From a checkpoint of a small image classifier: activation swiglu.
Rows from block 5 of a small image classifier, named by matrix and row number. Rows with one number within an expert belong to one neuron, the router's apart. Each number is 128 + 24 x the weight over its row's rms, rounded and kept within 0 to 255. All counts start at 0.
Before each expert's rows are labels from the 100 images, of 14976, where the router gives the expert most weight on average: "strongest on" is what is common among them. Only what is clearly more common there than usual is listed. The data: photos of plants, animals and fungi (iNaturalist). In brackets: how many of the 100.
# router: router (model.blocks.5.mlp.router.weight, 8x384, trained with AdamW), inputs 0-127
# gate: expert gate (model.blocks.5.mlp.gate, 8x192x384), inputs 0-127
# up: expert up (model.blocks.5.mlp.up, 8x192x384), inputs 0-127
# down: expert down (model.blocks.5.mlp.down, 8x384x192, transposed), outputs 0-127

# expert 2
strongest on: phylum Chordata (96); class Aves (86)
router.2 [133 139 158 135 128 106 135 165 156 120 110 141 128 151 140 105 135 133  88 163 149 105 156  78 106 164 132 156 117 108 168 164  98 158 113 147 130 106 142 128  86 126 142  94 127 151 142 119  90  98 135 146  79 161  98 134 137 120 165 132 115 127  96 106 125 151 101 133 151 154 120 154 146 164 161 129 101 130 162 113 144 139 121 136 126 149 137 117 112 122 131 144 171 155 138 126 142 176 122 131 111 154 119 130 120 145 167 147 135 165 116 109 127 106 139 128 152 120 145 131 136 122 123 119 108 127 101 113]
gate.0 [152 128 149 166 146 128 166 133 142 121  83  87 107 113 117 116 132 104 117 168 141  84 112 138 154 135 132 154 128 112  89 125 112 113 181 146 171 131 103 124 177 123 128 123 114 125 128 109 133 130 154 173 118 103  83 151  89 145 211 143 140 131  90 150 105 144 126 170 142 194 140 131 146 125 150 114 144 136 132 125 185 117 101 119 138 134 128 129 121 169 124 101 129 118 153 146 163 125  95 119  94 119 125 140 117 106 136 136 124 161 158  99  82 117  78 116 142 117 143 102 146 145  98 133 128 120 191 145]
up.0 [102 112 122  92  88 134  81 129 138 113 158 166 137 145 159 146 141 149 129  77 104 155 126 121 106 137 112 108 121 146 152 125 145 145  61 106  94 129 152 123 113 117 121 120 140 135 135 141 117 130 106  82 139 141 153 101 190 131  42 116 121 136 138 111 167 102 126  93 105  60 134 128 108 114 110 122 111 116 106 126  85 148 142 140 114 131 117 127 133 100 151 154 124 140 110 119  89 125 162 160 149 121 119 123 151 156 112 117 136  97  97 165 184 148 165 125 111 145 126 145 115 125 170 119 147 140  71 114]
down.0 [163 106 106 108 115  98 128 150 135 121 154 167  93 137  96 141 139 129 106  95 147 144 158 170 126 115 159 127 129 160 168 161  88 138 107  83  90  95  99  96 125 145 122 138 129 133 173  90 111 114 121 105 170 161 163 150 116 122 110 127 125 116 103 152  93 165 136  99 160 114 155 131 152 144 127 136 147 171 146 170  93 150 126 144 127  70 160 120 120 148 130 118 142  93 138 131  97 118 143 133 127 141 123 130 141 172  99  98 139 129 152  96 114  83 140  87 101 177 121 125 127 167 122 121 112 121 118 150]
gate.1 [144 118 130 129 132 107  99 131 135  57 155 187 143 109 134 127 129 158  89 111 145 140 111 144 139 121 153 150 141 154 152  99 129 141  64 115 122 184  67 127 119 108 144 118 106 121 127 123 124  97 134  98 112 142 155 106 122 103 137 107 109 153 156 132 117 116 132 135 140  88 152 117  83 114 139 123 137 150 168 130  94 105 172 147 106 136 158 166  97 151 108 104 102 103  87 143  70 124 116 125 100 124 141 154  92 146 146  97 108 137 153 141  79 136 128 120  90 106 110 142 119 111 140  87 106 136 107 113]
up.1 [ 88 138 107 108 129 103  74 137  82 121 117 133 150 133 161 130 139 142 104 112 143 133 128 125 136 140 156 129 139  96 128 152 102 102 116 129 100 142 111 140  97 118 120 118 191 132 136 176  96 167 137 148 178 129 132 116 156  78 133 109 130 155 102 160 140 119 131 113 127 148 100 144 120  94 169  93 105 145 171 119 131 139 138  96 106 116  86 130 136  91 131 157 113 163 150 105 115 108 125  81 150 117 146 132 112  75 173 135 158 115 126 153  92 118 123 142 118 132 131 145 166 125  68 162 120 141 138 119]
down.1 [148 108 163 160 150 137 153 119 160 144 140 120  70 101 138 115 135 113 134 136 139 134 113 111  81 130 107 157  63  99 134 120 127 112 117 134 152 169 113 123 137  82  85 125 126 155 149 149 140 153 163 158  99 142 131 127 134 145  98  83 139 154 139 123 143  81 104 100  68  91 109 138 110 145 142 131  87 117 177  91 117 103 156 109 127 144 112 136 126 144 140 145  66 128 138 140 151 133  93 151 167 100 133 128 127 109 138 142 113 122 128 110 127 157 124 117 135  98 104 112 159 100 102 137 142 164 133 105]

# expert 0
strongest on: order Piciformes (26); family: Picidae (26)
router.0 [136 145 150 144 154 123  78 154 169 126 157 133 164 161 158 109  82 104 127 116  72 129 153 102 157 123 117 127 112  75 118 100 114 103 138 121 113 147 132 104 134 154 148 100 135 175 136 126  81 113 151 136  92 124 135 141 123 132  92 122 114 132 136 130 172  94  67 155 130 137 137 113 160 144 109 122 122 122 129 133 141 132 132 155 136 137  95 113 161 139  95 146 133 118 150 160 144 124 137 126  84 103 106 135 137  81  70 125 111 145 119  74 136 128 102 136 132 160 113 127 149 130 148  94 121 183 141 117]
gate.0 [120 111 122 131 141 121 119 142 117  71 131 145 140 116 135 129 130 144 162 123 101 126  74 117 108 151  95 120 142 120 119 142  99 108 111 118 114 155  91 170 135 141 130 104 133 126 180  96 145 150 117 124 111 116 131 109 112 133 118 159 143  91 117 138 137  84 112 138 105  75  91 163 113 121 156  62 112 107 149 126 120 157 163 115 153 142 163 147 160 132  86 165 111 150 120  89 141 147 102 116 175 136 153 138 106 137 177 137 102 148 168 113 153 154  85 121 108 115 117 146 120 112 144 155 120 136 146 126]
up.0 [ 61 130 147 111 168 121 117 114 136 127 129 138 161  79 120  96 109 112 100 136 144 111 110  97 146 136 110 136 105 134 158 110 164 111 113  98 113 129 156 134 126 124 154 172 170 110 111 114 137 140 162 158 147 145 118  80 143 100 133 130  84 153 100 122 155 142 129 102  95 138 174  99 144 113  63 176 136 122 154 131 115 112 154 138 112 122 129 140  52 131 147 176 121 138 127 147  96 133 122 140  80 108 140 138 129 129 135 140 131 104 104 145 107  93 159 108  89 118  98 118 155 147 154 142 130 110 134 156]
down.0 [162 173 148 144 131 163 101  96 123 175 115 132 165 150  90 134 132  81 151 100 171  96 128  84 105 138 112 139 117 102 101 144 141 156 157 118 126 156 124  85 151 119 112 103 127 175 131 112 100 143 165 125 154 109 100 140 129 102 108 107 148 119 135 174 142 148 137 125 105 169 117 166 124 157 146 145 151 159 115  99 156 127 152 168  79  99 163 154 152 130 125 108 132 135 121 124 146 135 151 150 135 149 116 164 118 124 145  75  90 105 125 100 127 101 121 131 154 103  87 157 127  84 174 131 100 146 129 136]
gate.1 [134 111 136 140 126 149 125  96 139 149 140 114 135 109 108 154  57  83 164 120 106 161 129 103 106 144 137  80  86 170 124 160 100 105 120 143 136 122  83 168 140 149 143  83 126  86 171 112 102 136 102 118 170 119 145 146 125 121 148 112 150 137 126 151 160 137  91 117 133 117 142 102 151 101 156  90 139 122 151 116 140 125 136 165 109 103 133 146 132  95 129 126 130 133 109 153 163 157 134 140  90 147  89 130 139 131 147 180 115 121 151  89 106 140 155  99 126 190 123 129 122 125 132 100 124 118 104 120]
up.1 [137 138 142 106 137 124 134  80 134  97 122 150 134 107 131 129 103 140 147 189 111 114  79 125 113 142 158  98 121 139 103 127 109 130 121 152 195 100 102 145 126 115 133 123  99 111 139 145 122 128 102 163 134 106 142 153 143  92 147 113 124 106 154 131 127 151 108 154 144 135 119  87 101  87  76 123 140 132 167 110 138  99 126  97 110 178 122 137 128 111 115 106 145 128 127 119 165 117  85 167 120 136 145 126 138 139 151 176 120 113 137 156 135 165 125 146 153 138 120 122 113 139 122  83 100 136 141 139]
down.1 [151 115 122 154 117 135 173 100  86 127 114 107 161 116 111 151  99 118 121 120  97 121 171 143 154 131 131  69 104 164 156 145 166 135  92 156 114 178 146 140  98 137 107 148 151 110 164 112 155 137 169 118 142 112 126 111 126  76 127 162 115 166 114 127 127 166 122 124 146 141 134 121 108 126 119 134 128 122 107 169 107 142  96 112 102 161  88 119 102 148 148 163 147 129 104 102 104 165 126  83 120 152 126 101  97 146 142 146 143 131 132  69 161  97  93 139  86 140 117 136 137 151 171 161 120 175 126 128]

# expert 3
strongest on: phylum Tracheophyta (26); kingdom Plantae (26)
router.3 [104 126 133 158 134 142 138 136 139 157 127 124 122  99 186 164 123 124 130 110 106 123 128 142 171 135 119 135 105 112 138 101 114 142 143 146  99 130 143 120 140 115 159 135 121 146  96 138 101 105 137 142 135 143 140 134 154 132 182 172  95  99  97 110 113 123 129  98 171 134 134 100  97 170 124 137  79  87 100 142 117 135 105 166 154 170 125 110 135 105 123 128 171 118 111  98 105 142 112 106 130 136 132  92 135 126 138 129 152 105  80 115 120  93 151 167 101  97 141 104 146 138 143 150 111 181  99 155]
gate.0 [150 112 144 143 137 136 139 155 138 142 138 118 143 124 149 148 145 130 179 104 133 131 113 172 103 123 136 143 131 139 159 132 128 116 121 116 128 133 137  88 102 149  92 113 119  78 165 109 145 101 114 103  85  99 116 153 112 135  84 113 146  89 165 165 103 207 158 124 134 119 128 163 154 105 150 125  76 100 160 118 138 104 142 133 133 130 137 154 131 178 126  96 115  94 101 133 160 157 154 149 101 172 171  95 113 192 117 129 155 144 140 147 112 156  90 108 155 157 133 137 103 115 114 152 117 122 108  95]
up.0 [157 152 154 109 132 154 139 178 154 138 134 157 141 127 129 136 121 141 126 108 133 119  99 136 109 146 163 101 133 122 135 108 111 165 129 147 127 151 123 109 135 118 126 165 116 137 138 131 110 115 166  96 136 106 117 113 139 135  91 114 146 104 105 146 160 176  97 167 144 105 157 134 141 113 113 129 107 107  95 154 139 108  82 156 160 102 177 140 130 170 139 115  93 113 118 146 131 109 144 155 130  72 156 147 140 186 156 137 144 147 125 135 122 124 112 130 143 136 116 145 151 125 156 169 164 138 128 123]
down.0 [108 120 186 126 115 155 113 147  86 149 120 148 144 155  80 124 130 103 128 178 141 172 133 123 138 136  92 148 151 119 133 142 128  89 112 111 168 151 113 163 146  92 141 130 136 156 118 107  86 101 159 131 124 125 116 116 130 114 155  90 142  94 132 110 121 107  88 157 112 175 135 103 145  92 131 147 133 141 135 128 159 143  97 133 164 109 139  91 149 146 153 114 103 109 175 134 122 104 136 115 123 142 155 171 120 133  85 144  90 108 121 109 103 179 104 137 102 127 123 107 121 164  83 102  95 123 148  91]
gate.1 [132 132 112 161 101 139 118 139 159 117 115 118 129 102 151 169 130 110 104 101 110 136 106 163  99 100 141 120  96 148 116 135 108 131 137  97 144 110 118 160 141 113 124 157  90 125 112 118 129 136 161 171  77  74  89 127 138 146 131 142 129 128 156 155 135 161 148 149 130 114 112 142 113 123 113 147 128 118 118 138 140 157 110 180 141 145 127 133 157 110 128 112  94 112  93 102 152 121 171 123 130 106 108 124  78 146 133 126 129 130 139 160 132 119 135  99  96 148  84 161 134  69 157 150 160 118 144 160]
up.1 [133 136 131 104 144 102  98 150 118 147 138 165 151 159 105  93 118 143 134 159 124 105 128  83 158 148 148 142 166 105 126 122 141 123 113 129 112 164 114 123 106 170 160 148 155 149 141 166 159 117 106 102 166 178 160 160  90 140 140 114  99 119  87 128 122  75 101 133 102 136 112 113 108 120 152  97 164 132 151  99  84 115 149  77  98 100 106 115 106 114 114 140 159 130 157 143 110 132 128 117 147 138 161 143 151 131 133 143 136 146 117 108 118 130 130 139 160 116 173 113 121 167 101 107  97 129 148 111]
down.1 [145 111  88 124 129 128 139 105 146 134 137  79 130  92 136 123 126 123 106 109  93 100 124 145 172 129 133 124 140 151 112  87 154 136 163 128 135 108 136 133 101 142 133 114  80  99 105 143 137  69 153 146 120 140 121 146 109 124 133 130 128 151 128  69 146 127 121 145 151 141 108 151 101 154 129 124 153 106  95 159 137 155 167 145 189 168 124 164 170 158 159 161 149 143 123  94 118 152 153  95 101  78 102  92 127  75 106 127 124 130 113 132 149 123 140 129 114 111 107 126 147 129 107 152 176 131 142 133]