{
  "model": "image classifier",
  "dataset": "photos of plants, animals and fungi (iNaturalist)",
  "train_examples": 77898,
  "image_size": 24,
  "crop_scale_min": 0.7,
  "horizontal_flip": true,
  "color_jitter": 0.1,
  "targets": ["class"],
  "num_classes": 15,
  "arch": "mlp_mixer",
  "norm": "layernorm",
  "norm_position": "pre",
  "hidden_act": "swiglu",
  "mlp_ratio": 3,
  "parallel_block": false,
  "inner_norm": false,
  "moe": "top_k",
  "num_experts": 8,
  "moe_every": 2,
  "expert_mlp_ratio": 0.5,
  "experts_per_token": 2,
  "shared_expert": false,
  "patch_size": [4, 4],
  "conv_stem": true,
  "layers": 8,
  "width": 384,
  "mixing": "mixup",
  "loss": "cross_entropy",
  "residual_init": "scaled_by_depth",
  "optimizer": "soap",
  "beta2": 0.99,
  "learning_rate": 0.0014,
  "beta1": 0.9,
  "shampoo_beta": 0.99,
  "eps": 1e-08,
  "precondition_frequency": 10,
  "max_precond_dim": 1536,
  "one_sided": true,
  "adamw_lr_other_params": 0.0011,
  "max_steps": 14700,
  "batch_size": 64,
  "epochs": 12.1,
  "lr_schedule": "step",
  "warmup_steps": 730,
  "weight_decay": 0.1,
  "adamw_weight_decay_other_params": 0
}
Rows from block 2 of a small image classifier, named by matrix and row number. Rows with one number belong to one neuron. Each number is 500 + 50 x the weight over its row's rms, rounded and kept within 0 to 999. All counts start at 0. Numbers have three digits each.
After each neuron's rows are labels from the 100 images, of 14976, where the neuron reaches its largest size: "top examples" is what is common among them; "colour at peak" is the nearest of a few named colours to the mean colour under the peak. Only what is clearly more common there than usual is listed. The data: photos of plants, animals and fungi (iNaturalist). In brackets: how many of the 100.
# gate: MLP gate (model.blocks.2.mlp.gate.weight, 1152x384), inputs 0-63
# fc1: MLP up (model.blocks.2.mlp.fc1.weight, 1152x384), inputs 0-63
# fc2: MLP down (model.blocks.2.mlp.fc2.weight, 384x1152, transposed), outputs 0-63

gate.712:486497520536457646492521517506420493468458490455561452512449431651541478526451479554504577479427516462507454430463466510568488490462494472487491550510452368489465527458451541463440447544475504
fc1.712:527495472548465511485515499562560445469476464539627472477561458484533486456529466545433486457408469505509505486474516410452461446511408592551520502562475510508493442430526472388482443490642413
fc2.712:531545404527531490486431512509502418573475367625460515478517505412525535450546496521512598564508463532483472538494443593571537377547561497442507593519522447523530356513453499486474499468470475
top examples: phylum Arthropoda (90); class Insecta (86); family: Syrphidae (33)
colour at peak: orange (37); yellow (26)

gate.383:435458384458459430521501447521495463543489483515545501463566516492507519537529381502559494544474578516596560477422554476434586587427548483450511495547510400466544579457523557523481460463470455
fc1.383:513439560525446528517509464510501546480476491555524513558363593530577488574607534493520542560481408459532516399538478368545494523462496515538546471524468497491555535513482463499619566463552436
fc2.383:542570471469525457470555509545561477505472519510543482386477529386522431398488487636596443550478492465532440440512503498508493464585539510502431512442479412576461513538554616480529599436457474
top examples: order Passeriformes (53)
colour at peak: brown (53)

gate.502:515486507510499493449477457477649559495428583556352618506526562500530547419475503483555587496484469502516471425599503540479496575426533488433518422511482574464605485491436493486526534478500465
fc1.502:508419487544531525447491448459526422477451565537367454404457488505493601458479535486515510475512428505481535450587496528491499534544559334445531520496455589414532423515494477399544537478458494
fc2.502:428477465484602528529500531549501470478464463474509473435528535531513447451325418552456498472487439551569541422544465546466503486514433531537520537421499467477485586462568449491514522574520449
top examples: kingdom Plantae (45); phylum Tracheophyta (45); class Magnoliopsida (38)
colour at peak: brown (55)

gate.277:447451485401444446555435419616488602596473469533469459504590447475491534492523463498449524451595507518525543573510434571597517453528489520587581515558453594486467616458464546509494435452519584
fc1.277:549507532466495560459513551508452369501564538513469543418471494495524508555426426558498521459519506491490598449544514461448579557487572498486484565463516502533475435489426482405460429480501449
fc2.277:478387500570399453536510479524449436510473479559470514503506524470408538587516490489502467472504430472447568452522480467508563513430518430508491534523493413536506472434541493536546490471482444
top examples: class Aves (87)
colour at peak: white (37); pink (32)

gate.589:433481467533562458518392489572522459472435507582561487532528498398500428506481528560560456491510517576410605567478543523447509460525646500478416523558470544553481533571559543516509523560422469
fc1.589:503500526511484483485578572484508487507490473534450491570519436568524528562609466503517514520519449551539522533568511444565601410568338512515551482496485446494588504583429473549491450431503449
fc2.589:522470447397528513591524463582534388574504436361533560456487492552448553491458482553469495563447559458492517521493473499548463469571490552502565500527335525469569500470506416520470510535487494
top examples: kingdom Plantae (36); phylum Tracheophyta (36); class Magnoliopsida (35)
colour at peak: brown (50)

gate.4:535502491503513667440536416516465563587602498468499443526448499483558455517513550521531497426500547489470461564460462522521437486565465494496559557411504474483479441369564520486635422466475401
fc1.4:498538437555467499424466425487395538537511494496484474480433512503556471436510469488504491390496476485504476485508496505525432479605483547470561489481453581518497411415568468413578477613515489
fc2.4:545622526499500509484475492551437471575547483514506645430486414483439405507503420515463558554549547530571525510480582610502485494597497438477496389532424512474509454543498525526557530450498472
top examples: class Aves (96); phylum Chordata (96)
colour at peak: grey (78)

gate.698:594476507557527515458492526473441405446507529432552536453488535503531439492495511535448442499445555537464624435536456505503440523474559451469407437575537417496569481539491493492531546497497422
fc1.698:581512449600594470527425406532506469514540457470472529509520485503545508540450451593464491459560560526497590453483436450482494483437559444479491447565448521526604521590542409445490607484503536
fc2.698:415527375412556565497431514483449437462545524593550533568577532439544444565446492510489474525452426510556522398496490476489515479469475587571604407524497503617547454471494490535568526557534500
top examples: class Aves (95); order Accipitriformes (28)
colour at peak: white (58)

gate.243:473471574531476626392400568419531420482510550530508362408392422444450441474484565509544486538557576454451456422500520516500455516500394529477462425514418475466507504500518514511529542546425413
fc1.243:482535459554618610476524496524501539453501498469521499491549487423523536511474425479562561514426474456456436541584481446548511422477527542501424452477413554429505538469554460381469503532479468
fc2.243:413499535348443439511535639537583494461544497472471496500518505456482474441478608508398467508528554592496476488511472555563467520455526582441497486492598455474532373431435480543462578560552496
top examples: phylum Arthropoda (73); class Insecta (65)
colour at peak: brown (51)

gate.101:503356522442541525520543564444541560483503449549544422360469595470509491528519541460429564557487567548438565524469584486531492466565577567508500446469501517518545560486473589434507526456482523
fc1.101:505462439506472494434488494547506480419472498551483492564458587434504490642487425491510442485381355523493514535470524506672422443542562531539442518489457554448498502526528434536475511437468388
fc2.101:499453496391461513549591535448505548534466455495522520524462467500468541495550513494576554446510500560450461411546493364398518434478493553486518446418496580482565470485430491399461569523498583
top examples: phylum Chordata (100); class Aves (99); order Passeriformes (51)
colour at peak: cyan (59)

gate.172:471457491425511540546525482456531515542492526515459554461572498521421481535486440542531445495504569569509572580528453491582532421616574447531466520476406526470488520510505488517463477514482537
fc1.172:499583523490515401469453563468533451617450500538580535490536476604508546444522592549511531552497463450540474448558500479377607577527553512537562542504496514463512529478476483514492518526481511
fc2.172:403510478528509444479492470552492472565445429523441502505539503441455504512472538449464529476494412515516493566479547635489459468461479439526488454507586480485545433496487431533493427454571499
top examples: class Aves (92); order Passeriformes (68)
colour at peak: cyan (29)

gate.714:416507551517530606525446580499592492488505557481516484420478517470519493541512422516556544534466579480454464401553552495445414417530526402501519457535594561514433455580476449502568461499593508
fc1.714:560531448539528382433571476553399477478409449468581532452584447498552516562589538497537544511499414494505520431498508550522523558494488429548515515502496533462467585466447487478454457539456487
fc2.714:439403504513511457389547538446543525559555482415452497410539556503487494439533503537498512457453533486513499475467577534526486497447617465451617438510513520513467543504500548457445495526491455
top examples: phylum Arthropoda (82); class Insecta (76); order Hymenoptera (26)
colour at peak: pink (26)

gate.375:499518562498516481594561501469473393593430494523455440465551428551452482507596479469588483526549588482529508542448595484551560489501546534583506525520498559520473538372543550494429573549567534
fc1.375:497488578457471528521496501556395406515553481493521493434567461482486526438427553495462475505504478551537540449518419494526463504521490526446444519501553535487459543519469508513519523490633479
fc2.375:513411536461481485499479526501545466470522499533424598466574515460499581585509492585511511439518557469577631382483444582512496498517522526561532456478479470578435603495500571562571449496515517
top examples: phylum Arthropoda (76); class Insecta (73)
colour at peak: pink (30)

gate.75:492464474436549523551462508490614614519531486473523538477534518587489399483516467492456522508437595492413587484426522496586538477555514420573457416505552544477510604480527492543467484496531454
fc1.75:502493476385386502491481461562546621450471521519472460433464531409548491515482355493531535546592421487436546546503385536552434504543409464433374524487477509494465512530588470529512511473483582
fc2.75:525444463485494603404505505423538510446502562505536507485513517538534475534432521522569485521538536567398523388490494490480567569475558567559485533459471575534401550489540531460498504554522538
top examples: class Aves (95); order Passeriformes (70)
colour at peak: white (26)

gate.612:570560530544465531508497529535519521535564531450541536487508557564429479505562545577462612496541482475519465478506524476547465572460520575509467418509489485493493622543529427472502513410504477
fc1.612:517359566528472475535490567487441537434538513522577528463458507533390508576492523434556462543423519568518520453556566540524476470514413414550536555434564453430376385490518509518561518508460430
fc2.612:521342469500458450499462479553498553384401528491513471583484570516526461552450502436459562463540414517452495372556550489440533496412484529533483518537522512465621505531533544456462480452391436
top examples: class Insecta (95); phylum Arthropoda (95); family: Nymphalidae (56)
colour at peak: brown (62)

gate.210:570486443438510520499509483454450507550442503474511495604573469400478469527454490477551439506556511626481434476512531451442441525506563483582457555447538506506559638534492543481534602550497488
fc1.210:509431501516495523524484439605430575644471514422555470550464436434490464405498544559440573487538539468515495533431521534607515531568542510515526517504561442353409603497554501490520546475525449
fc2.210:519477504456488375495426491515517586557619426506435400531464467567564419472529563480498491573489456456560485554508553551561486456481514487520422561518472439490427562481449484471543432508522471
top examples: kingdom Plantae (36); phylum Tracheophyta (36); class Magnoliopsida (28)
colour at peak: green (26)

gate.122:498526470441446505500616512595504512527549562504505507474519479508562532473448491389402453517473536424419453462474549465491501500483516590437501528532583605521485492481508501539454542439493399
fc1.122:506441562518496486580553519527458528557465530468445493541590516503488488496361549481394456479539521523488439448466457495421444498569499432416405429466511474537431490480490399380518567569469526
fc2.122:601480479438607478503517554491482493433576538452620530529529554570502444519528551394546606499522545498456595449586473365530522516508473476482559526460485396580416480535516499464489571519536540
top examples: class Aves (86)
colour at peak: cyan (27)

gate.686:496444458517453564507494452468512505447511635452540505492469535452548516387378485533514502561507495582584416510510422604477529474488477479483408609422517521557452613492476499509485460468492519
fc1.686:451447466496430543442532502498548583526454466488469518455508549515474537435478558527418519548506502637540474435484543542485477430535523445564475468471581573523468463424507488517505434377510482
fc2.686:510509507469531544587519510545527457566488471438418480580437513595476490407396517487471471472486650483518518508488427468499637547526526568394541481525501412435497577565522457471582477478496457
top examples: order Charadriiformes (27)
colour at peak: grey (84)

gate.298:507539553477601506480525422503560497569503560469432536453454469577582381438488536571497555447571537494507582520545447490483398472480547553420504476447532514417519501513552532387548580471539540
fc1.298:597371462421466465495510497546468429478461480529439428464508506452490483528409488494555491506488454450464572539490464514493523450571501486584592559503502582500494538442520492590532480510490516
fc2.298:507490568415471516493470511515497558445443493496523490541416528487563485471510603456432548458461436543398592538462429501461519487509595573530476501482476517546522446418593526454431510515415501
top examples: class Insecta (88); phylum Arthropoda (88); family: Nymphalidae (45)
colour at peak: brown (61)

gate.116:574461530395482511406526464461532461535551561503486411462510553420446546529510495445477470529499481496544536503438482458523569573550563549503556480576514469469477473470518508549497550418441512
fc1.116:576537531409514485418477400489487473506476563504459472483555550390423532480482456470520486546526488483580481518494453486593564518524571568473562590516498543524439518523575491535464555497563489
fc2.116:504536399451533599530353497519446481463356523482480514545468546531535536525519469485436352462440403573625512501460537594587613513443482502502420480514507470537452487431488470521517433572471453
top examples: class Insecta (76); order Lepidoptera (67); text has "moth" (34)
colour at peak: white (38); pink (34)

gate.138:517525440446487457439464514462482424475540473505486489539527566453457500562552523509574461476458526423494593445598476475436546505468544523462504555475527572460552448503566433523532426485535507
fc1.138:481490559462539462441459411460456441476450518498483472474526446499538411465557520453521522597511545466472552449532525568411532448513503554553532571459436565434497522479571416466542462582508490
fc2.138:424564522515510559456509522469513412501463582486547553527445583587498457475552519515462433494584488486519554489478500555461550587469486536454494484521501528461494555410529484459510463569407538
top examples: order Lepidoptera (31)
colour at peak: brown (66)

gate.195:599556419482504579505467523542508432526510434533456512455458465585449465477488394500557546607427461458505554541486472458406482492479571534535504486598527553509429459455534537478494482567432468
fc1.195:480500404497480429425509599458404592474550567484548488491543441587461579513579515493419458497443517463526398526407388470385559544572470463545490497546511478455436626532558457449470425445467442
fc2.195:436492548505440508419510589499521557424547415546460498551485574353512503526547509477417514519356498431382460530590490458539450414523457470624570471508533464535508582609489436557459518497515472
top examples: class Insecta (63); order Lepidoptera (46)
colour at peak: brown (52)